config = dict(
    translate=0.12,
    decoder_upsampling='nearest_conv',
    residual_init='none',
    final_lr_fraction=0,
)
Rows from block 1 of the decoder, named by matrix and row number. Rows with one number belong to one channel. Each number is 128 + 32 x the weight over its row's rms, rounded and kept within 0 to 255. All counts start at 0. Numbers have three digits each. After the name is the row's rms in percent of the matrix's.
# convs0: first 3x3 conv (decoder.mid.1.convs.0.weight, 128x128x3x3), inputs 91-103, a 3x3 kernel for each
# convs1: second 3x3 conv (decoder.mid.1.convs.1.weight, 128x128x3x3, transposed), outputs 91-103, a 3x3 kernel for each
convs0.21 072:128128128159143128128120114156137150128128128131136128128128128128053128128128181128128128165124128128128148091128112079194187123095128128119162131128128054070130126125128147111128128124128128128128128129108128110128187137184136031120100128186108109128128128128128128128172128128128114127110128131121128128096128128112109138180146128128128128128124128
convs0.22 098:128163128157128168153106155128128128152246122118128124128123116224146154128128120128128133069128163128105202140128128131084180128128128075128139057166128128128135128128128142128093128128138162128128239080128128125128128128163091128179128128128128147192128171190103128128128183128128128128128128128103013128142128201119128108128128133128124128128176086
convs0.23 106:114146067114095128128118128112077075128041128128066145128000138128055128128128077149128128200210128128128088127104128094128148128122128128128128128088128153161115144128125128128123123128112142128128128128128128128109128101128128128135128128123133128134229003128128046128138128128128145151128128121093155026128198056128093084128125128134128128147128128
convs0.24 101:128160128121060124128115128128128128121128128115133128125128122150000137089111128128128126128128172128128099128155181128128177128147142128000128172128151128148128135128125232128099126128128128082128128128142128128128117213183117128128165168107128016128128128128120163143210128135141182116104128128085111138063022161128128128181084128128128119128043082
convs0.25 107:116128128097128128128155156128112128128238128128196140113092178196172136128128128139106104128128164128128128128128145148141119128128121128128128063112128128128128128153128128128160113128123128128112128128128103096136101128128128000239128128104128056128128157130128128140077072131166104128128128102128105128220255128128164128121128128128128153128128141
convs0.26 082:128082128128128128114128128128128144093192128128185138128128163128128109128038055088117128128100128128128050128128128130128099171128128128128128192123128095128128078077106228159144128076106146136128128187128128128104108158128128097128128086128128098128115063150128051128128128128128128128124156128128128128128193062128128128128119128116128111167128184
convs0.27 084:128128128097113112208112128128155139128107128148128148128128103069091128107128093128128155128109090141128128128189128128108046128128162128128098128255128139128123079136128128150128128059128128128128097128100096122103121138184128083128088128066109128136198055128112128128128029153116128128157216108128175128128128128128128128128058128056128091128199108
convs0.28 099:129128131077174128128202090128128124006255128113152128128128128082127128128128128159127128147128255116074116128128128128157128136128155128113138151045128136176122128112128181128101116128128161128128177059172128128128128241128128198128089182140123133128071100126090128128128104128128133128130128104123128128128029128128128128088128128128128045153128133
convs0.29 106:128165095107215101094069109122143128128128176135128123128128128088000132128142128128128120128128128159184194082128104094000099118178128096115128133213185120179158105109108123073184128128128098128128128101110130128171128168167155128079128180123128128140121128143128148128095128128128128155111084039111181128070000128123128128107128128150145140113152128
convs0.30 124:108128128209128128118128135128090128128128128089189128062142128217000128149087128104097128128128150128088128128128174128128128128128128103128128128128128128128128128128128132155128128128128128080128146134135128114132128128128128128047128161128128027128000255127128128114129128140128153128133164131128079128108128172128132128140142128131128089128131136
convs0.31 101:124168128149199128128128086128124128128024128128128128128090128130128128128127087128128128128128149154081128107128165162103166112147062125127098113128128128128132128128113124126128128149153169128128128209128128133091133128051128115056138092139148128119166038128128128149116076128128194128204092207126110090120128051132128088128089110028083194074128128
convs0.32 099:128068128154063128128228166128128128217128128084128133150128116128119140152152136128117117128169128128128078189128128028128128142128101128128095128122128128128128161170128104128148119128128128128128069114128128082128128128155124255119128128128154128128128148083149087128128128128128059128128128063128057128128128098128128128128128057128087063116128100
convs0.33 104:124187128098177128128151128128131170161069188166061128128142128216152090128128118116082128128128128137099128056128128255120102128128154128128128128197128115128103128128128192165078129128116128147128122128128128128146128074128128128028128133165128074128101111128124181135121128124079128209123146186128109146212090128137128127128088096196081151128128128
convs0.34 101:137128128128128156128054128144122128157143094128126128163085107128128255128118183195128098100128074128128128102149117128128128128128191128172128128255136128148135123128127128147156128053143128136128100109128134086128128128082128128117093128136128188089128150128128128168128160137128126162128036128128107114128127128128128122128128129141128022128155128
convs0.35 106:153033128093128128128091128128075114130190161127103142110139128099135128128039128159148128128136128070134128145128125104214128128043125165131051128179128070128129054128093053148128122128127128128090070128128128128128133028128128176164098128099128128120139028164147128128213128128128128128154128116085128128128128128128128097113128185148035128084128128
convs0.36 101:128151108128128093084094128110128128128000128128083149128110128094000091128112150128133128088215128128137128088128128128156208128160128128128159128128145128128126128128128128128071128128128139128128117128128128128128128128128128102128128128128128149115128048128137128128128128128128128128111128106128128138128128140130145128128128128128255128124132119
convs0.37 065:128128128052064190095128078128128186128153164169185128144155114144073128169120177128128128128128130128128128200125128101128128104130169128128150098192128128114128153128128128128166128128148128110085108128134180110074136122128128093086128174095128128041128156094128125087128128128179165117128140128144128128128079160128065128208170128136128198128128128
convs0.38 115:128128128128128128142128108110128152073128091174128128128148134054000040128199092140138144128067128128157128133128128083128128128162128142086128132128186128128128128128139121159164128128146128128130128128128128128128122170085185139125128128127078180128214010070128119128128165156158193128114128128121070128069091000128176128128150143128128128128132128
convs0.39 112:134128107128204128128066128128101128128065151066128085116066122128187117128053128128139128091180139128124132070128113206165028128055143136186128128128128154128143128163099082128148128108128123103128128128128128180128128114118152100128095087128107116060156253094148128128128140136077129128198162129128081128128085121128081077156128128128128128128153135
convs0.40 107:142207169155128128161140128128102128128158159128087153128128089128090128128081128093128128128236082128023103128179146149128110095052133128128128181128156128128128128091128128043164128161128128115128128128128128173128140157128128160128128141128128128123195128128106128128128128128127127128147105169138128128114161101128082144128128123128128203147079176
convs0.41 097:128074082093128121132129128184128141128255128185128118114128128128128128128128178128137128128131128111128149128119128107170128128071128128185087102128120079128106114128128073149128128128134151128149128188128128095132146128142128207216101138115128153106191032128191128149128115128103128128128135100128161169128038128128126128099128161128128126117128099
convs0.42 092:134128128135128069157128128150151128128128128091128128128129128128180128128088128128128128180039084121166151123159095128150128162128128158175128128163186128128079139106128128128172128048175122128121128128184128078128103135128165076096144128105165140128076159128128128128128128136151128128090182105141128130091128128170128128128128144191141128128181054
convs0.43 088:140155128182195128128128060102128128097186157072157132113108149202128128170128177132128180213128175128185170138128059128089128089128128093128093109128128142091128168206166163059098169128188128128128104128140128128147104146166128107128128078110093128128086226217120128128128128096114145128190137169128128128095137128137128128161085128128022169100128128
convs0.44 103:053125128128175182116133128128128128056217112128172128128142128088142128128128124105128126049128114099128111128128106099107128128074109128128128078210054020128128128184083128128040128097128128068121045174128153224128128128128128128216128074126128128054128128138136063116153101149128128128124128128149136128128128187113128148080128046128128128147165128
convs0.45 109:128172128128135083128128128128128128021128102128131128128132140167208147104118128124145122128033128069159128128128121128128128128128118128205128083163128134128128128128128124128215128128165128105121128128128070128177128128051128023128128120128128135185157128128146110128128072128119198128128128128164128128112179110139128161128128128128128074168149074
convs0.46 096:128128128090254113063169128128128123104145111093156128143106128118160124128189128182128128128128128105124141128047116138208128128128128129128128121128093128022128128189128128128128135128128128148128128078128128092139128180128108148132128128183128139128128104128118128128128128128128213128060128117128139158101128128147186091128128167128128128120128145
convs0.47 096:108147099112137128114128153147128158128000128128045176091127121139000128128065104153104126078213128128114128163128128128128128128128168128128111062128132128138128151128128097128128144128128133128110128189129077144128155128128128145115128128128094128128035160128129128126128128131128228128066159128100128128179128173128034128128145129128128142128128128
convs0.48 105:181128128128128138128128028155128140128196105128128097128128176128144128128161128128128128133059145128121073128128128128128128128056188128083128128213128128128093128128158128115155149128128173128188133128128128192128130128070128143149077139148139128128128128105142128128172128128128128128128193096128058128128128129138128124144089127128128184128128128
convs0.49 100:128128128128128126115168160163118128139121128128132128105069115128155099128128128096098066128180080133166128128128067165154128147199160169128105128128102128128180128128109128083144128105119128128128152128128089088128128107107123143095128128128128076128128128128128128108178128128086062091157128164142128128128159136128128128198255188102067128128128144
convs0.50 098:162128125128255126106128128095138089128128128128081128100128128128128128128102128128128128128130128128128128176038128128253128089128128128047128102166128079157128179205128113128128128074122128128128128075128145140128128128128128246090128128199129128128128128118151128128128093178135231091180128128128128128128144131128121128105059128208128128128150128
convs0.51 092:128169128186128128128141128128168212064167160108208128128128140121055081033128128128128128128128173128128128128128128128073128128128128128128164077128128140128128150128125128150128128104128128134136076131128128128128108020125147128128128128128064017128116177128142119128128098143128142128144140112108225128087151128128128128108055181075128128107255118
convs0.52 103:128140114128128137106186097110177145128172128128121128117128078128128100128090112128127123128126128141128128128192128181151062153128123128143128128252080128152154128136128091165128131101166128128116128128234147128128128128128128128128112150128128128106128184128128152077131128128129128123128128128128128110152005091128128121128128128128107128128141167
convs0.53 093:136176201128128107094128136128112169128128074119128116103136128089128103128128077171202128128099128128082148109146118128128107117155148128122128171128128128199132128208051146128125128128120128132143120128144100128096111146132092233142128128128187141160128128117128128128128128158128128128142128128128128128208128073128098113117140128093037088128125148
convs0.54 089:128128128198128153128255182162121146128128128089165128128128107103128048128128128128036125077176156128062086128110141212128079099128152128071159128096096114128128118128128113128128138128128128128190128128128128159128128128128121165128133137141128128128169130128155128068128128118140103128128128128167128128128128114079130108255155128128013128072128170
convs0.55 096:143112191178230073156128128101128128067009149135220128126128128072055138086128128091103128128128060092123128138139129130092055128157128128111128157155128128128083137128151128128152094086128086136150115143128128128122128128128128224128128118074128089152128188128128139128128164128128044128128189094128128128128155128104128128128128128128128143128128128
convs0.56 104:128085060128128128128138105129130090162131124144205074173091128128209128128117128144128101128128123128128114128128160095218190128095044128128112128248128128128128128144152128020203165128085142128128128041128100128128135066128128167199132055117128178186099108095128068129149079092213151113128195113134116137037128180111128137128044128128128128103128142
convs0.57 096:128233169093128128084128128128128152128202128128116118128128099128128157128128128124128172164069128128172128128128128128142168128128168128130128165128128077165128135128128154068128120128140188128128128129189128128114111212128128128123128180128128128144128077128128128138128128061128048104128128128128175128128128163113128128088128128128248138128128139
convs0.58 093:128201128128102128103128128128127128128128176128083123128128132099223085128159130128128128128128128131170128128112128128128128239105128128099128115128137078128128128142128128116160168128128128128128128058128074185128128128207128169128128084128148128128128128122136186128128047128157070159094193128114050128083128128128143097146027128121172120134208128
convs0.59 098:140128101131128128128128082165143141128100128128128128128103080142000121128086131227105128075199128105064213128149128128000158128118128128128128138128128128128128022128069115128128128128132125128128128228128178128128128100128091128128128136077128063128128153128128125128128141128177128101128171128128031128110119117128128128143140094168128135128169136
convs0.60 107:075130119128128109136123128128128134128042163113023128128128165128002128128128128128128129128139063115128128128128128133025128128128154092128128128128128123128166128093150110128137128142117128128128152160128128175133070081128128128027128202128128103122116032154128087125094113128128128128128128128128101128128061032128128106128039128128108128177128128
convs0.61 108:128128128080185128128076128128128145113036128117128143128128110128123202128153128128161108159128128122145132068121167128128176128126128128128032128128128126128146153128006128255128131128128126124128128128128128122149131024128184053164128103143128128128170074128130128129128128128128122027128114128128201128136128153128128104159128128247127109135117128
convs0.62 105:136049128128183128114128085156146128064128128128195093113128118128156128129128128119128128090026090121165180128128128129128085128075128128155113165128128201072128063089128128128112103185089107128208143138110132113106128174112128255128141128145128128058128170128128128150082128128128234128120128128128128128128128088128128110148154128128128128128128021
convs0.63 109:128128128128178145123128128128150128128128128177128128095128112074214128181128128128128128128122128128130128128102110160129128161128171128128128128223113128128103170138128087168073128128128136128128093141167147175146128082128159149128111220169128128128152082128128156107143128128147255239128100129081128128128057128146128128128128128128128128128128162
convs0.64 101:163128128065159128207148128128188128043048128128128141135156128164233081137133128128138128128128068128176128130128188128165128128128126128128128128127129128189128114089128240138128128155128128145128172144128093145128121024128125128120125086112128128128128061128128116128128214091128213155082142089116167128128128128127128149104128168128114146128092083
convs0.65 106:075127187128129128128164100128119163128255128128128128084128128093181150060128128128128145144128162195157128159128128074234128122063128123128123100086120128198128171128128128066128128128128149070189031059169128189128106128157128089125103092130128128128128146221132128128128145146174249128128128128128068128128162104128128128128128118133128112128128176
convs0.66 102:085127128188178114088113153128128128080128128128128128128128133128171128146128114128093128128124189128167110128113128111177128100128128128237128140098128069159120128137091108128128128141156108128128128128128117128128130169128126139124128139128113128128128130128099180100128210128158161128111123198128107102149128103128128128097128128181128128128128128
convs0.67 088:062153128174121082128062128128128128127042131148094128128128128087073128128133128138128128135160128128128114128128128066128123115116128105128128113106128128175128176128104093118119128153128068076128128128133106128141203076110128125128189128162128068128128249062128047128128128128124176064116128128107141128107153128128128178147128128128128128128128128
convs0.68 108:080128128128214128079146127128109128080192154128141128128128154124153148107159128129129128128128122127173130195128072128201048112083179128112128079235128128236128128128128128030128095128128128097128128128128120128128128110115150169128128128122150128111156128128128187128154118128128232124128128139100128182128086128150128128135140146097255128128109128
convs0.69 109:128061128128128105128128068120146128209128180125128128128144128151149128128110128131099106144128163132128141128128127110090211123078128128045128179055144128191115152146128065172141142128128128128128128128128128128150122166080174255080110108132133128128128128098128084159128118121208255128048128187093105167128093128128095128165126165142128128128128128
convs0.70 095:128128128167156128128128128100128128128128135115209128118107128128036128128033130128128112128223150112128128111128128128128128119126104128128128101128136120109128128128128128128128128128128199114087128149169128128122128082128128128070141081128104128121101128091097128128128128118128175128128128128122097128106190208128103128128192125128128171128119116
convs0.71 104:165089128112128175123128128139128098128243128128056128128128096128121097127186128128161131128128128164128116128174128095188128128144082156139091128218054128121128128086128089058128128198128128119155128128102076092128128008148086116128128086128128128145116099128128128128058210128108128128157121128128121061128156128089151128128128127128221089128128128
convs0.72 097:070128114122090087128128183180128128128128172131162128213180143185187128129173145128053102184184103125128128174115128128128128128128128153114128128163128128128120128128107128255139128128128120128128128136067128128175101128128134057128154067128156160128128156190087128128134173128128251128128128128122134161128157170128128128128128128198128128215128128
convs0.73 111:128125128121128128128128109129133152178072159128121128124128111058128090119099106128128097183128128128127128136071124128153134128128118128068128128069135138123117128156128154149128128128128111128102128023128115159128135123128128149158141128128128128128105128128132128128112175074128158173142128148100128088100128128128128122174128159128106078129115169
convs0.74 088:128094152091079102108128152128144128222096088128178181174128140128128123139128128128140087128128128128128128163128135128000173128128146128128128200226125131128128128128094069128128128128128128128128128128128113128128128162118128128253128087128128141128193187128147093121093128070128182210128143128128155176152112162129128139128128194036189144128052128
convs0.75 096:128041090128192128128128128120109128157067150128128089143128128128164156127128128128128128128128128116193129128128166057188128132128085128128080128128128128110128186128128128128116128093128179128114128128187128105128093042128113210052140128155169128128135157100125209122094198081074128168144128125101128167099128128125128128116128086128133128088128087
convs0.76 098:160128128128083128192035128138128162128118093128190118115128139128241165128128128128110128128087108128138128128087108125139128128128153128128155128128168136146128128128128105207133085171128107128128212084128127128091128128115128061128194122128128128128128248128128158103128213128128179192128130128116128133120096147128096127128198143074043128128128114
convs0.77 102:153128128128207098147084134128107128128074128117018128128128128000128110094190089076156128167128128144177128128073141128255128206128128124119128191128094117166128123128116128128128128128128128141166128128128197128128128106110128128116137128128128128128128012128128128115137094129128128056128148128072177128128169048128140128166128128172194198120137197
convs1.21 099:128128109128222124131174128128130128128196128083128128128128128148128128128079090138128208128106171128128165117182128128114134128128128117122128038017128007061128128081128150118128128132128151128090128128128177164128097128128128111074116119128147128093124128049158128110143217180135128093119128128128128054128128128128128105128128128174128128128167180
convs1.22 102:170128107139128128113128128128128124128128086128128128148145128150228172118128128111128076119217128128128128164128093176112126128128128128077128128078134119128128128105167128207086071133128153132192128236183134128128153128160070102158128113127128205099091128128144128074058128128151113147128128128131128101128128101128158067128087128128106062128061128
convs1.23 121:137128128165128034188197086128128181128190128255128128128111167161128151128181128083088128128052191128098072129110131128139175128128128116081171110128132128165077128128128099095128099166128128107128128120128121136175128128144117126083128144087128145160128223128128128128128128128128118114121147102128128189128128116139128134109128141107128101080088128
convs1.24 094:181176085128181132075128128128113128128128128138128150128133128090128128128128160128098168128128128128210128106153128125139128163092150128064128128043128128128096138128128128172128127155128088064087128074132128078152187139086128128128086128126128156125166255085122152070162128133130053119128126157128128121128009128128128138128128100128127128128128139
convs1.25 104:128121128082128128128110128128142095128128076128128128128128128152255140092180145113181128174049128128128096125128084065255177128108128139128113167128128128128128145097107128174115128090128128098116128128128128128128108093128128164128128207128128136128103085102144128128136120155128128128128032148128208128128146128128120128171128128191128199128128128
convs1.26 104:128141118128128128150167184128118128128133128118162178128012128128128111107128128078129128108128128128128128074128128122106167145128193143102158112082114128007110171128085128002054082100128128100128106128128128157128128128172112116128128109128128136115177165128128108169147128072128051058128128114131179128128153171128128128128129106209242174128128102
convs1.27 094:159134128128125181128128128128142128242128139128128181128128145189128128107178128120128062156149073176128128128128128086072128058128128156128104128194083172128100128124128128128128115128187128113128128178128124128128163166131149176143128128128128112128128128128128128208191128128243178128128232163128128128128128068048084035074088128092093116128248128
convs1.28 093:108128128094178126079057097128215128128092187128077128086044106128047128099128128150128128128128128103161128128160128067062180128128128141128128128090091128128128128128144128128128133128128100191128056128108074132077129152110128223148104064098148128213128034094165128128128073085140184128128128128144128128076120076073128118128128111133131128091128159
convs1.29 104:128168128128128128072128124128164165153182169128128153128128132121077128128096128128041128048031128128128128128115139092028095128128128128153128107128149128128113113204128120214128128128119139128156147119128144133128107128144128128120128031128128160128193128128215192128128082128101128128141115128128128128128128128086128128117135128000028137102111128
convs1.30 129:153162121128255076132102125128128170128214128128128117128084100077255086128128128128111128128096121131128128128128099185128124136125085128128155128090128090128152143219184087150128128128163118128077116174164128160128128142112113079149128128113133128146120000128090106128128200105148000115106128128158128128142128146128128128111167121128128128108128083
convs1.31 098:128138149128128163128134128128128128128188159128128154165189128128223128128128122086119078084040128128128097147128136128131128169109128111054128135138121159146112141128098071191128146143128144157128128116128128118147128208128152169130157128119090128127100171084060184146044147047128115170170099072128128054207136097125158105128117128042127128083128174
convs1.32 096:128066128128011128142128128147115128128128128128128043128128128072128119128128135149150128128128214128128128128128155128113128128128123128160153128150090128128156128147096128128128128128128191128128128063128128128204110076128135128217128128128128128128128128128113173212128189093128128128128128128115094128128157139128075150128124140128128128144059164
convs1.33 105:110199128128081128128065132128160128172167151128157123130128107204169093128128128128128128128128128121128128115128180108128128128125128081136128125115128128096128099056128077080110128128128128129128115197151128128155158128128128031128128121121128068162197128131119137165128111129110011080128104128133085125128080128149128142179137136128088137128127125
convs1.34 096:128136128071221115174163119084128128096220128093087128128132137034147128128128067128128128128110112082128131128128128215194063151128140128157128188128128128052128128180128053119128109153163128128128102162128088128098128128128128128169128128114104128128128104128128094128128128128118128128128128128147128128128155128128160128170198128128165128128128126
convs1.35 107:129124120190128082128187128091217141128092121128128128128128152128128128128056121149149202128077128128128117108164105126046128159128131161128128076018128096128148124072119135000168128128128136128128128124090128132128128098128191128128128127128128128128128196128165128128112128121143198128128197056128128128059176128128079128128128140128077128128128089
convs1.36 120:128128119128207141105081128125077128175128199125128128090156168128128128097122128142135150128000128070128128191128128128172115085115128120070132128037149119128127128146128128201100128149131128060102128094136128124128128128128128128105131099094128155128107155128128128128162128117151128121122015128136128134182069128103102128128127125132051128106128136
convs1.37 085:128128128128128148128146128126120107128140185128128114131128128106050128128128128078128128128159129126099128128082154170132128111038128128128128128114162128113128030128009130128075222128148128084128128087105128128136128135120130100128128128128128128128128163109128205128157128106128164113128128128128128135128128204116107128162222128181255128128128135
convs1.38 109:128063131208128128128128110128103128128128128100128128128166134137137128123108081128128128082128128070065072128094118043031111165090100128128128052198128128134088156052128128162128128092128102189128109128154121128146128128128128252128128128124128077128128224128128128128128128128128146128091064123128128153202128128127128150126128128001049128078133128
convs1.39 100:128128160105255122128128082131128071136128117128128064209212181143099093128128128151128128128128128128128128172128128204033121128035163153128100148178114130156113128110128128000128120128120181128128103167125128128134128128128151038100134147128128089128058128129161208128013097128050093092128128128128128128135128067090128128063128128080039121066151124
convs1.40 111:128128166138128139128128145128000147153128128128188128128248139204187159190120128128143128143128128128085102230187128181128111145128128105122128128064128128067069128128128128128166128128117146128128128169128128163192128134128191193128128128126113128159130122145081128155059128117128124128128120128128128142160192177128141074133093128087049072134082128
convs1.41 109:141128153108128076128151128128195107128027211128183047112128057128071032057128143128128203121128128128128128128175123179144126128118128103190128078042128103141128132172129128082128165131105128117124128128128116128134067128128128133128149144063128164121128063128128128110154103096128128000125128128128128182128107082089128128162128131172128128128099138
convs1.42 087:128094102175156128167154128140109128126036106128128128128128119128119168205089128126128135130184128128089128128061166128112120110143128197110160109128200112128128168132082128128100128128128128112128128128121103102128128228128197196164128070182148128128128215128135128129107120128093128167128109159193132128098128128128128128115128136128128128096128081
convs1.43 092:072128146122055128103096128157229163163128132128161128128128118128242134147105078124128128128108128076128128128128137128128144128199128128163071128098128090067128039128193113099155128128128135184128153128128128128128134157128128098077050125105113128087128092255128128128143128128128160087128128128128106117128128128128128128195128159128128150203139112
convs1.44 106:128128107128204128128128128058097128009128160074128128128128128048202140139114156128128128047255155103128105128128111128205128177174128188128107092081128144128128128088128125128128128128129142136105128181165104128128082162128105128128128078168128145097128128128160098128152128128128126132096128128128156128128149128147128154128173128148128174121128128
convs1.45 108:128139155156144127128128128128128099128128116128052128090087106178125129159128083153172128105128000088145128138128115050128128128128128159109128174200128128128148128113128125183128106137128128128164207106186128128143128123128128096108128151128128185128128242232128072108128128128109134227128128128091119131128151059128128128112062128128224145118155128
convs1.46 090:184098137128128128136128128165121119128128074128128128128144143088003140128128128128128085128119128128097055128090128128198128128197098128128155128128128103128152141161116058128128191051056117118128128255128128161128128169129128170128197083128128128128128127128097128128128128128128128165061128139188128128128211179128128174128125116133164128128193131
convs1.47 106:128204154130128129067050128128116137128128128126128128128128152128210128128128128128128128255128128182127128128110128128168130128111128131061128179128146145167173097160160137195124128128143128085150118093171126133128128069128131128113128128128128128128128128128035024128128128148160128128126115128128128128131128128147222048104128158084049114100043083
convs1.48 089:128173128138165128128130128094128135098112128128128128128172128128128044058128128128128128128255255105237142128121083121035128193077128128128128100128128128133090128071128114128104128099128128128101128202128116135136121128147128102157079051128128129128098128128035140128152128104128102128128255128128128128128128130128113128149195128128203164128128128
convs1.49 097:128128128163128128128116128128152128122109128128140128139128176196104128188225163130090124142128128128128128128128128188186128128109128128128142128128128128233173128157128100102120083101141077128128140128101064128128128128125183128128217233128121099128096102128082000085128128128098107128138079128128128128129190128070000000128136143128145128128128104
convs1.50 085:128128128128128128171213128134128128168058128128159167128128128128129128128144128104128128116128204128128146112128133128128062092043088088154128128110136128168126128128102045210255128135090093147119116143128144098162128128128128128083128128128089103128128128128057128128113128128104078128128177186128128112173057137064092128130092128048104128128128128
convs1.51 103:080202146132176128128130130128098104128156185109148128128129111105128128128123128084134168075140134128128128128128116149066121128128128104128124057128128053128115135168128128128128128128128104128092104205128109127140128166134128128128128033101140110128149105107128042079126168151150093128112111066110128078172084116128070128128080127128058128095255145
convs1.52 097:128178126128128128085128128148128128128091128078040128128107104158162128128097128128170182182128096128128128125146109193113128128128122128080128196025128128091143128145128073190073128114086128178175065195128072128150092108128064220079162152128128128128128136100131128128128128069163128086148128128122128128128128141128179128118128135128128157128140111
convs1.53 089:128101128136064165092128100101151212128128099128158093128039128113128103086128128128178128128128128081055128104128128089128128110128124165128138138177128128128121128249128128122128154128180128128128128157128128128097129128128128187157128128128164128128149143204128128128131063128221146173128077128128187128185193193134148128128128111100197108128128111
convs1.54 090:128128159128243128193128134128128162128174129128165128129106128102165151128128128141128128068224128081144128112105136128059128128128134128110150106128128128134105103119128128108138128128109128128128128081081128087128128159128123140152128134128128077128185174096093066128128128224163207151128128143125122128128097120128128147179159119128128155128176090
convs1.55 088:150128115157128128140128138128018128075047182182128188128128128128064128128140125128113150128128144140119128128101128142065128128128170128102131128144128128139109125103068063128141128128128128128169099128128091128128164128117223083124128128128128092169038128128051128128128128128078133128080128079128114129064059149131128183046128128076231128128089124
convs1.56 094:128111076140127128197128128128120128152030111137128128128128128098184209093194121128137162128128142128169128128111094098128128128128128128128128128128128137128143128128128126128150109128128128089162137062046124097128128128142133123170128128128128089128128095128167128128118128128128128084128128128128137128128252128128128128128144128128128128128168096
convs1.57 089:128128128111128017166071128112164151128156128072172128083128128115162061128160087170128128128128128159202128128255128072118128128128122128128120122189141139128152128085128128255178128071128131141128166076148128164128128114128128128128135070128128128128128128128128128155128113128128128102128128160128128128181225128128140128164150128128128099128128079
convs1.58 081:151128128091003124183137125124104083128221128128128121128145128124202128128128073156172174214192128128128128128128176128128128148128128097128165115128118128128097086128128128000100128128111128128196128128128128128128128220189128080128103128076152086128128121128131228148128089105091128128128095128128083128154128128128227111128128110128198128128128123
convs1.59 101:128128128128180154083128121238203210194125128128115128128128159126103128128071110128082128128106128128128132128128218128119194122045128166199128223128079137076128128144123160118219175128128128060124128159128128128128128074139128006144131131128107128161128154128118179106102167128128128128158128128078139128218159128100128128080109107128149128201128128
convs1.60 120:128128128221128049107128128128091052128119128128078128128128128128128128079093169180109090128019046144066109093070128073052162128130128106128128118128143128128128144128122174128125144128128124119135126078128094128137128128128128128128093099128128128128128122128128158128128149128080043128128189152128059061128094158109128132128128128128016103161128129
convs1.61 096:128081128172128152128128128128128128182128128090128034128151128128128128128128121128128128128128108128128128128109099100128128128193213138128128128175128164129128128085128128128134159158180128128114171128080128128128128060148128128075128198112128128157116212128118128078069114128163255178144094128128128126154128128150128082128027128128054128117125128
convs1.62 094:128128128128083128059128192128128148197052113128128100104109128128089128150095128128128128128184087098111128128128128141000128128151134167218128128128169170128128111128084117027067128136109115128128128142160128112128034128128142128128128123128128000128128130235128157128128128128128056128128128128128152143128128128108128130128146128128249090162124127
convs1.63 103:128158171128121128158140079128128128128066128128128139136209128128056149128136116166228087128157128128128083128128128149128128121199112133128128147143128128098097128128127123134128128128118128198142128160166175128128067128128104118081128192128128128128070189200062128192114128093128128098109147128128096159128128132148128188077159128172128128141128121
convs1.64 095:128128128255128128128137128128133160128128128128152101128126128198128072128128128128128049128189141128104140128107128094098128110163128128128128033141128126188128133128131128128071136182104140193184128128071092200128128179086128058128138128119128128128157128128128183090128128128164128077142128128119128128128128128128128128128159128130044128132149108
convs1.65 111:128111128124128128128128128128133115128076203128093098128128128000135107150172128128128128128163128162128128122133148088128091107114128128128136084101128106085128149128128128129078152128111141143128035122128099221086128182128068177128128128128086128170136128215135128117149128128125025078128071128177128141057026176128128128077128128161128128114128150
convs1.66 090:128128128180128128078128128129128194128098203128111128128133152112035096060165128136108151102160143154147128128128156128134128090079128128128094128129128128128128128203128128188050182146179128128128077093076144199141128037128128143109128178106173128178128067128146183128128128144128024097133065105128158151128167128128137128126128128128152128108128128
convs1.67 087:128114142184049128128038128141128078043163099128128077128128128053079128128128128128128196059128128128141128139100125035030128128183128128141128128181128128128128138116128142240128175189128099160128097128128152128128100128106128087128198128128128128150128128161128128128128176128083128128128096166128155128128114128157128164171128191128144132128128128
convs1.68 124:148197128180211096128128128128149128078092077128125128147128101107128088121128138128125128134128100166109124182213078128128128128077092128160144128152185134184128128128128128128128099128128078080069166182125128196104167128175151167117016128128128128160083255193128244184128106128041098128144198128101128128112047128089160128169135116121107128128128119
convs1.69 093:128128128128128102128128121098096078212100148136128128090128128128006128175128152128128128128255128128128128147165117127207044149032106163128160138128128128098184170128117078128128116098099056128090128128128128177128128130110199072128128162128128169128131043105128201128102159128128143061140161118149011128128000151128137147188128082108220147182128120
convs1.70 119:078194128128255128095128128128122093161150046099125185128151128128225128141128136086128128147096063128128128153128128151148076128139128163128128087087128119098128081138137128175020128171059128128150128156128085128132114153128128036122113075063185213143149152128128128128128169128128128128177128128128128084128128128101175105128128160128128128121128091
convs1.71 094:128128135183142115128136128151145139191030128143128128128133128146194138146147128151128128153128208152128192080128128128255110128128128128112132128081122125128145197128128128197128120152109128128138132128128128058128163085128128128105128128106128205128128145106114128128216176128113184130096041087114153128094056128100128150131128090128092103141128165
convs1.72 089:128128128155150128209069162147128128128128184151019128128054142128128128128128109128128128128243128162173128128128132161128024128139128128128190128180128176128197128128128128119197154164128128159128128133036128160075144128071128128083128128156128128203128188142128128128128128128147128114157128062128128128116084128128132128128119156162128161141111171
convs1.73 111:140131128128157125128117154139128128128128147128078128128128128128092128128137115125128128128062128128128129128167128154098062116072128183128068115145128093118133128128098074212128128168096128138128128063019128128115128126116128132128128175128128106128128083162136128108158148128148205128136000111128156128117201097173181142040128128128000128128152128
convs1.74 102:175116128158128128128128128128141097128255128128128108125128128105138128193130128100128191128105096128128128123128132128101128128073128148128066138081128128097128104128088096137082161128128111128116053128128135162128074128128101128128117041128122128118128128131162179128157128128128176128128047081157214128128153123186128174103128116128236148131201106
convs1.75 085:128128042114092124128128128152128128007128148051128174128118100145038128107107127113074128128128165128128128128128128128061136186128128128036050149128117161128128128156128108128185137128128072128128108128109145128128128128128128045136128091057128081128128128128128238097128140126094128157128128128128105133077100190128081128175044128128014027162142155
convs1.76 087:130194128153118158130128130128103129128154121150069128128128128128186128128140128062128128076151088128128128136126147128085093089143128173130124128128081120128128128109138128128128128139128176128121128128128092083145128191128128114180128128150128123128043145128128167154128183128128128128128124132173076058128162049128128148128128091128199128128076128
convs1.77 096:128120128128128070122128128094160135128102128172081128193137170155038174128203128128000123213128128128128128040128128128128128128128110128252131054128112112128152128128050161128133128128165126128165095128128128129119128097128151188128096128055128128128128128074097132090116128128128146128128156128128128128145128128127128128128089124128128128128170070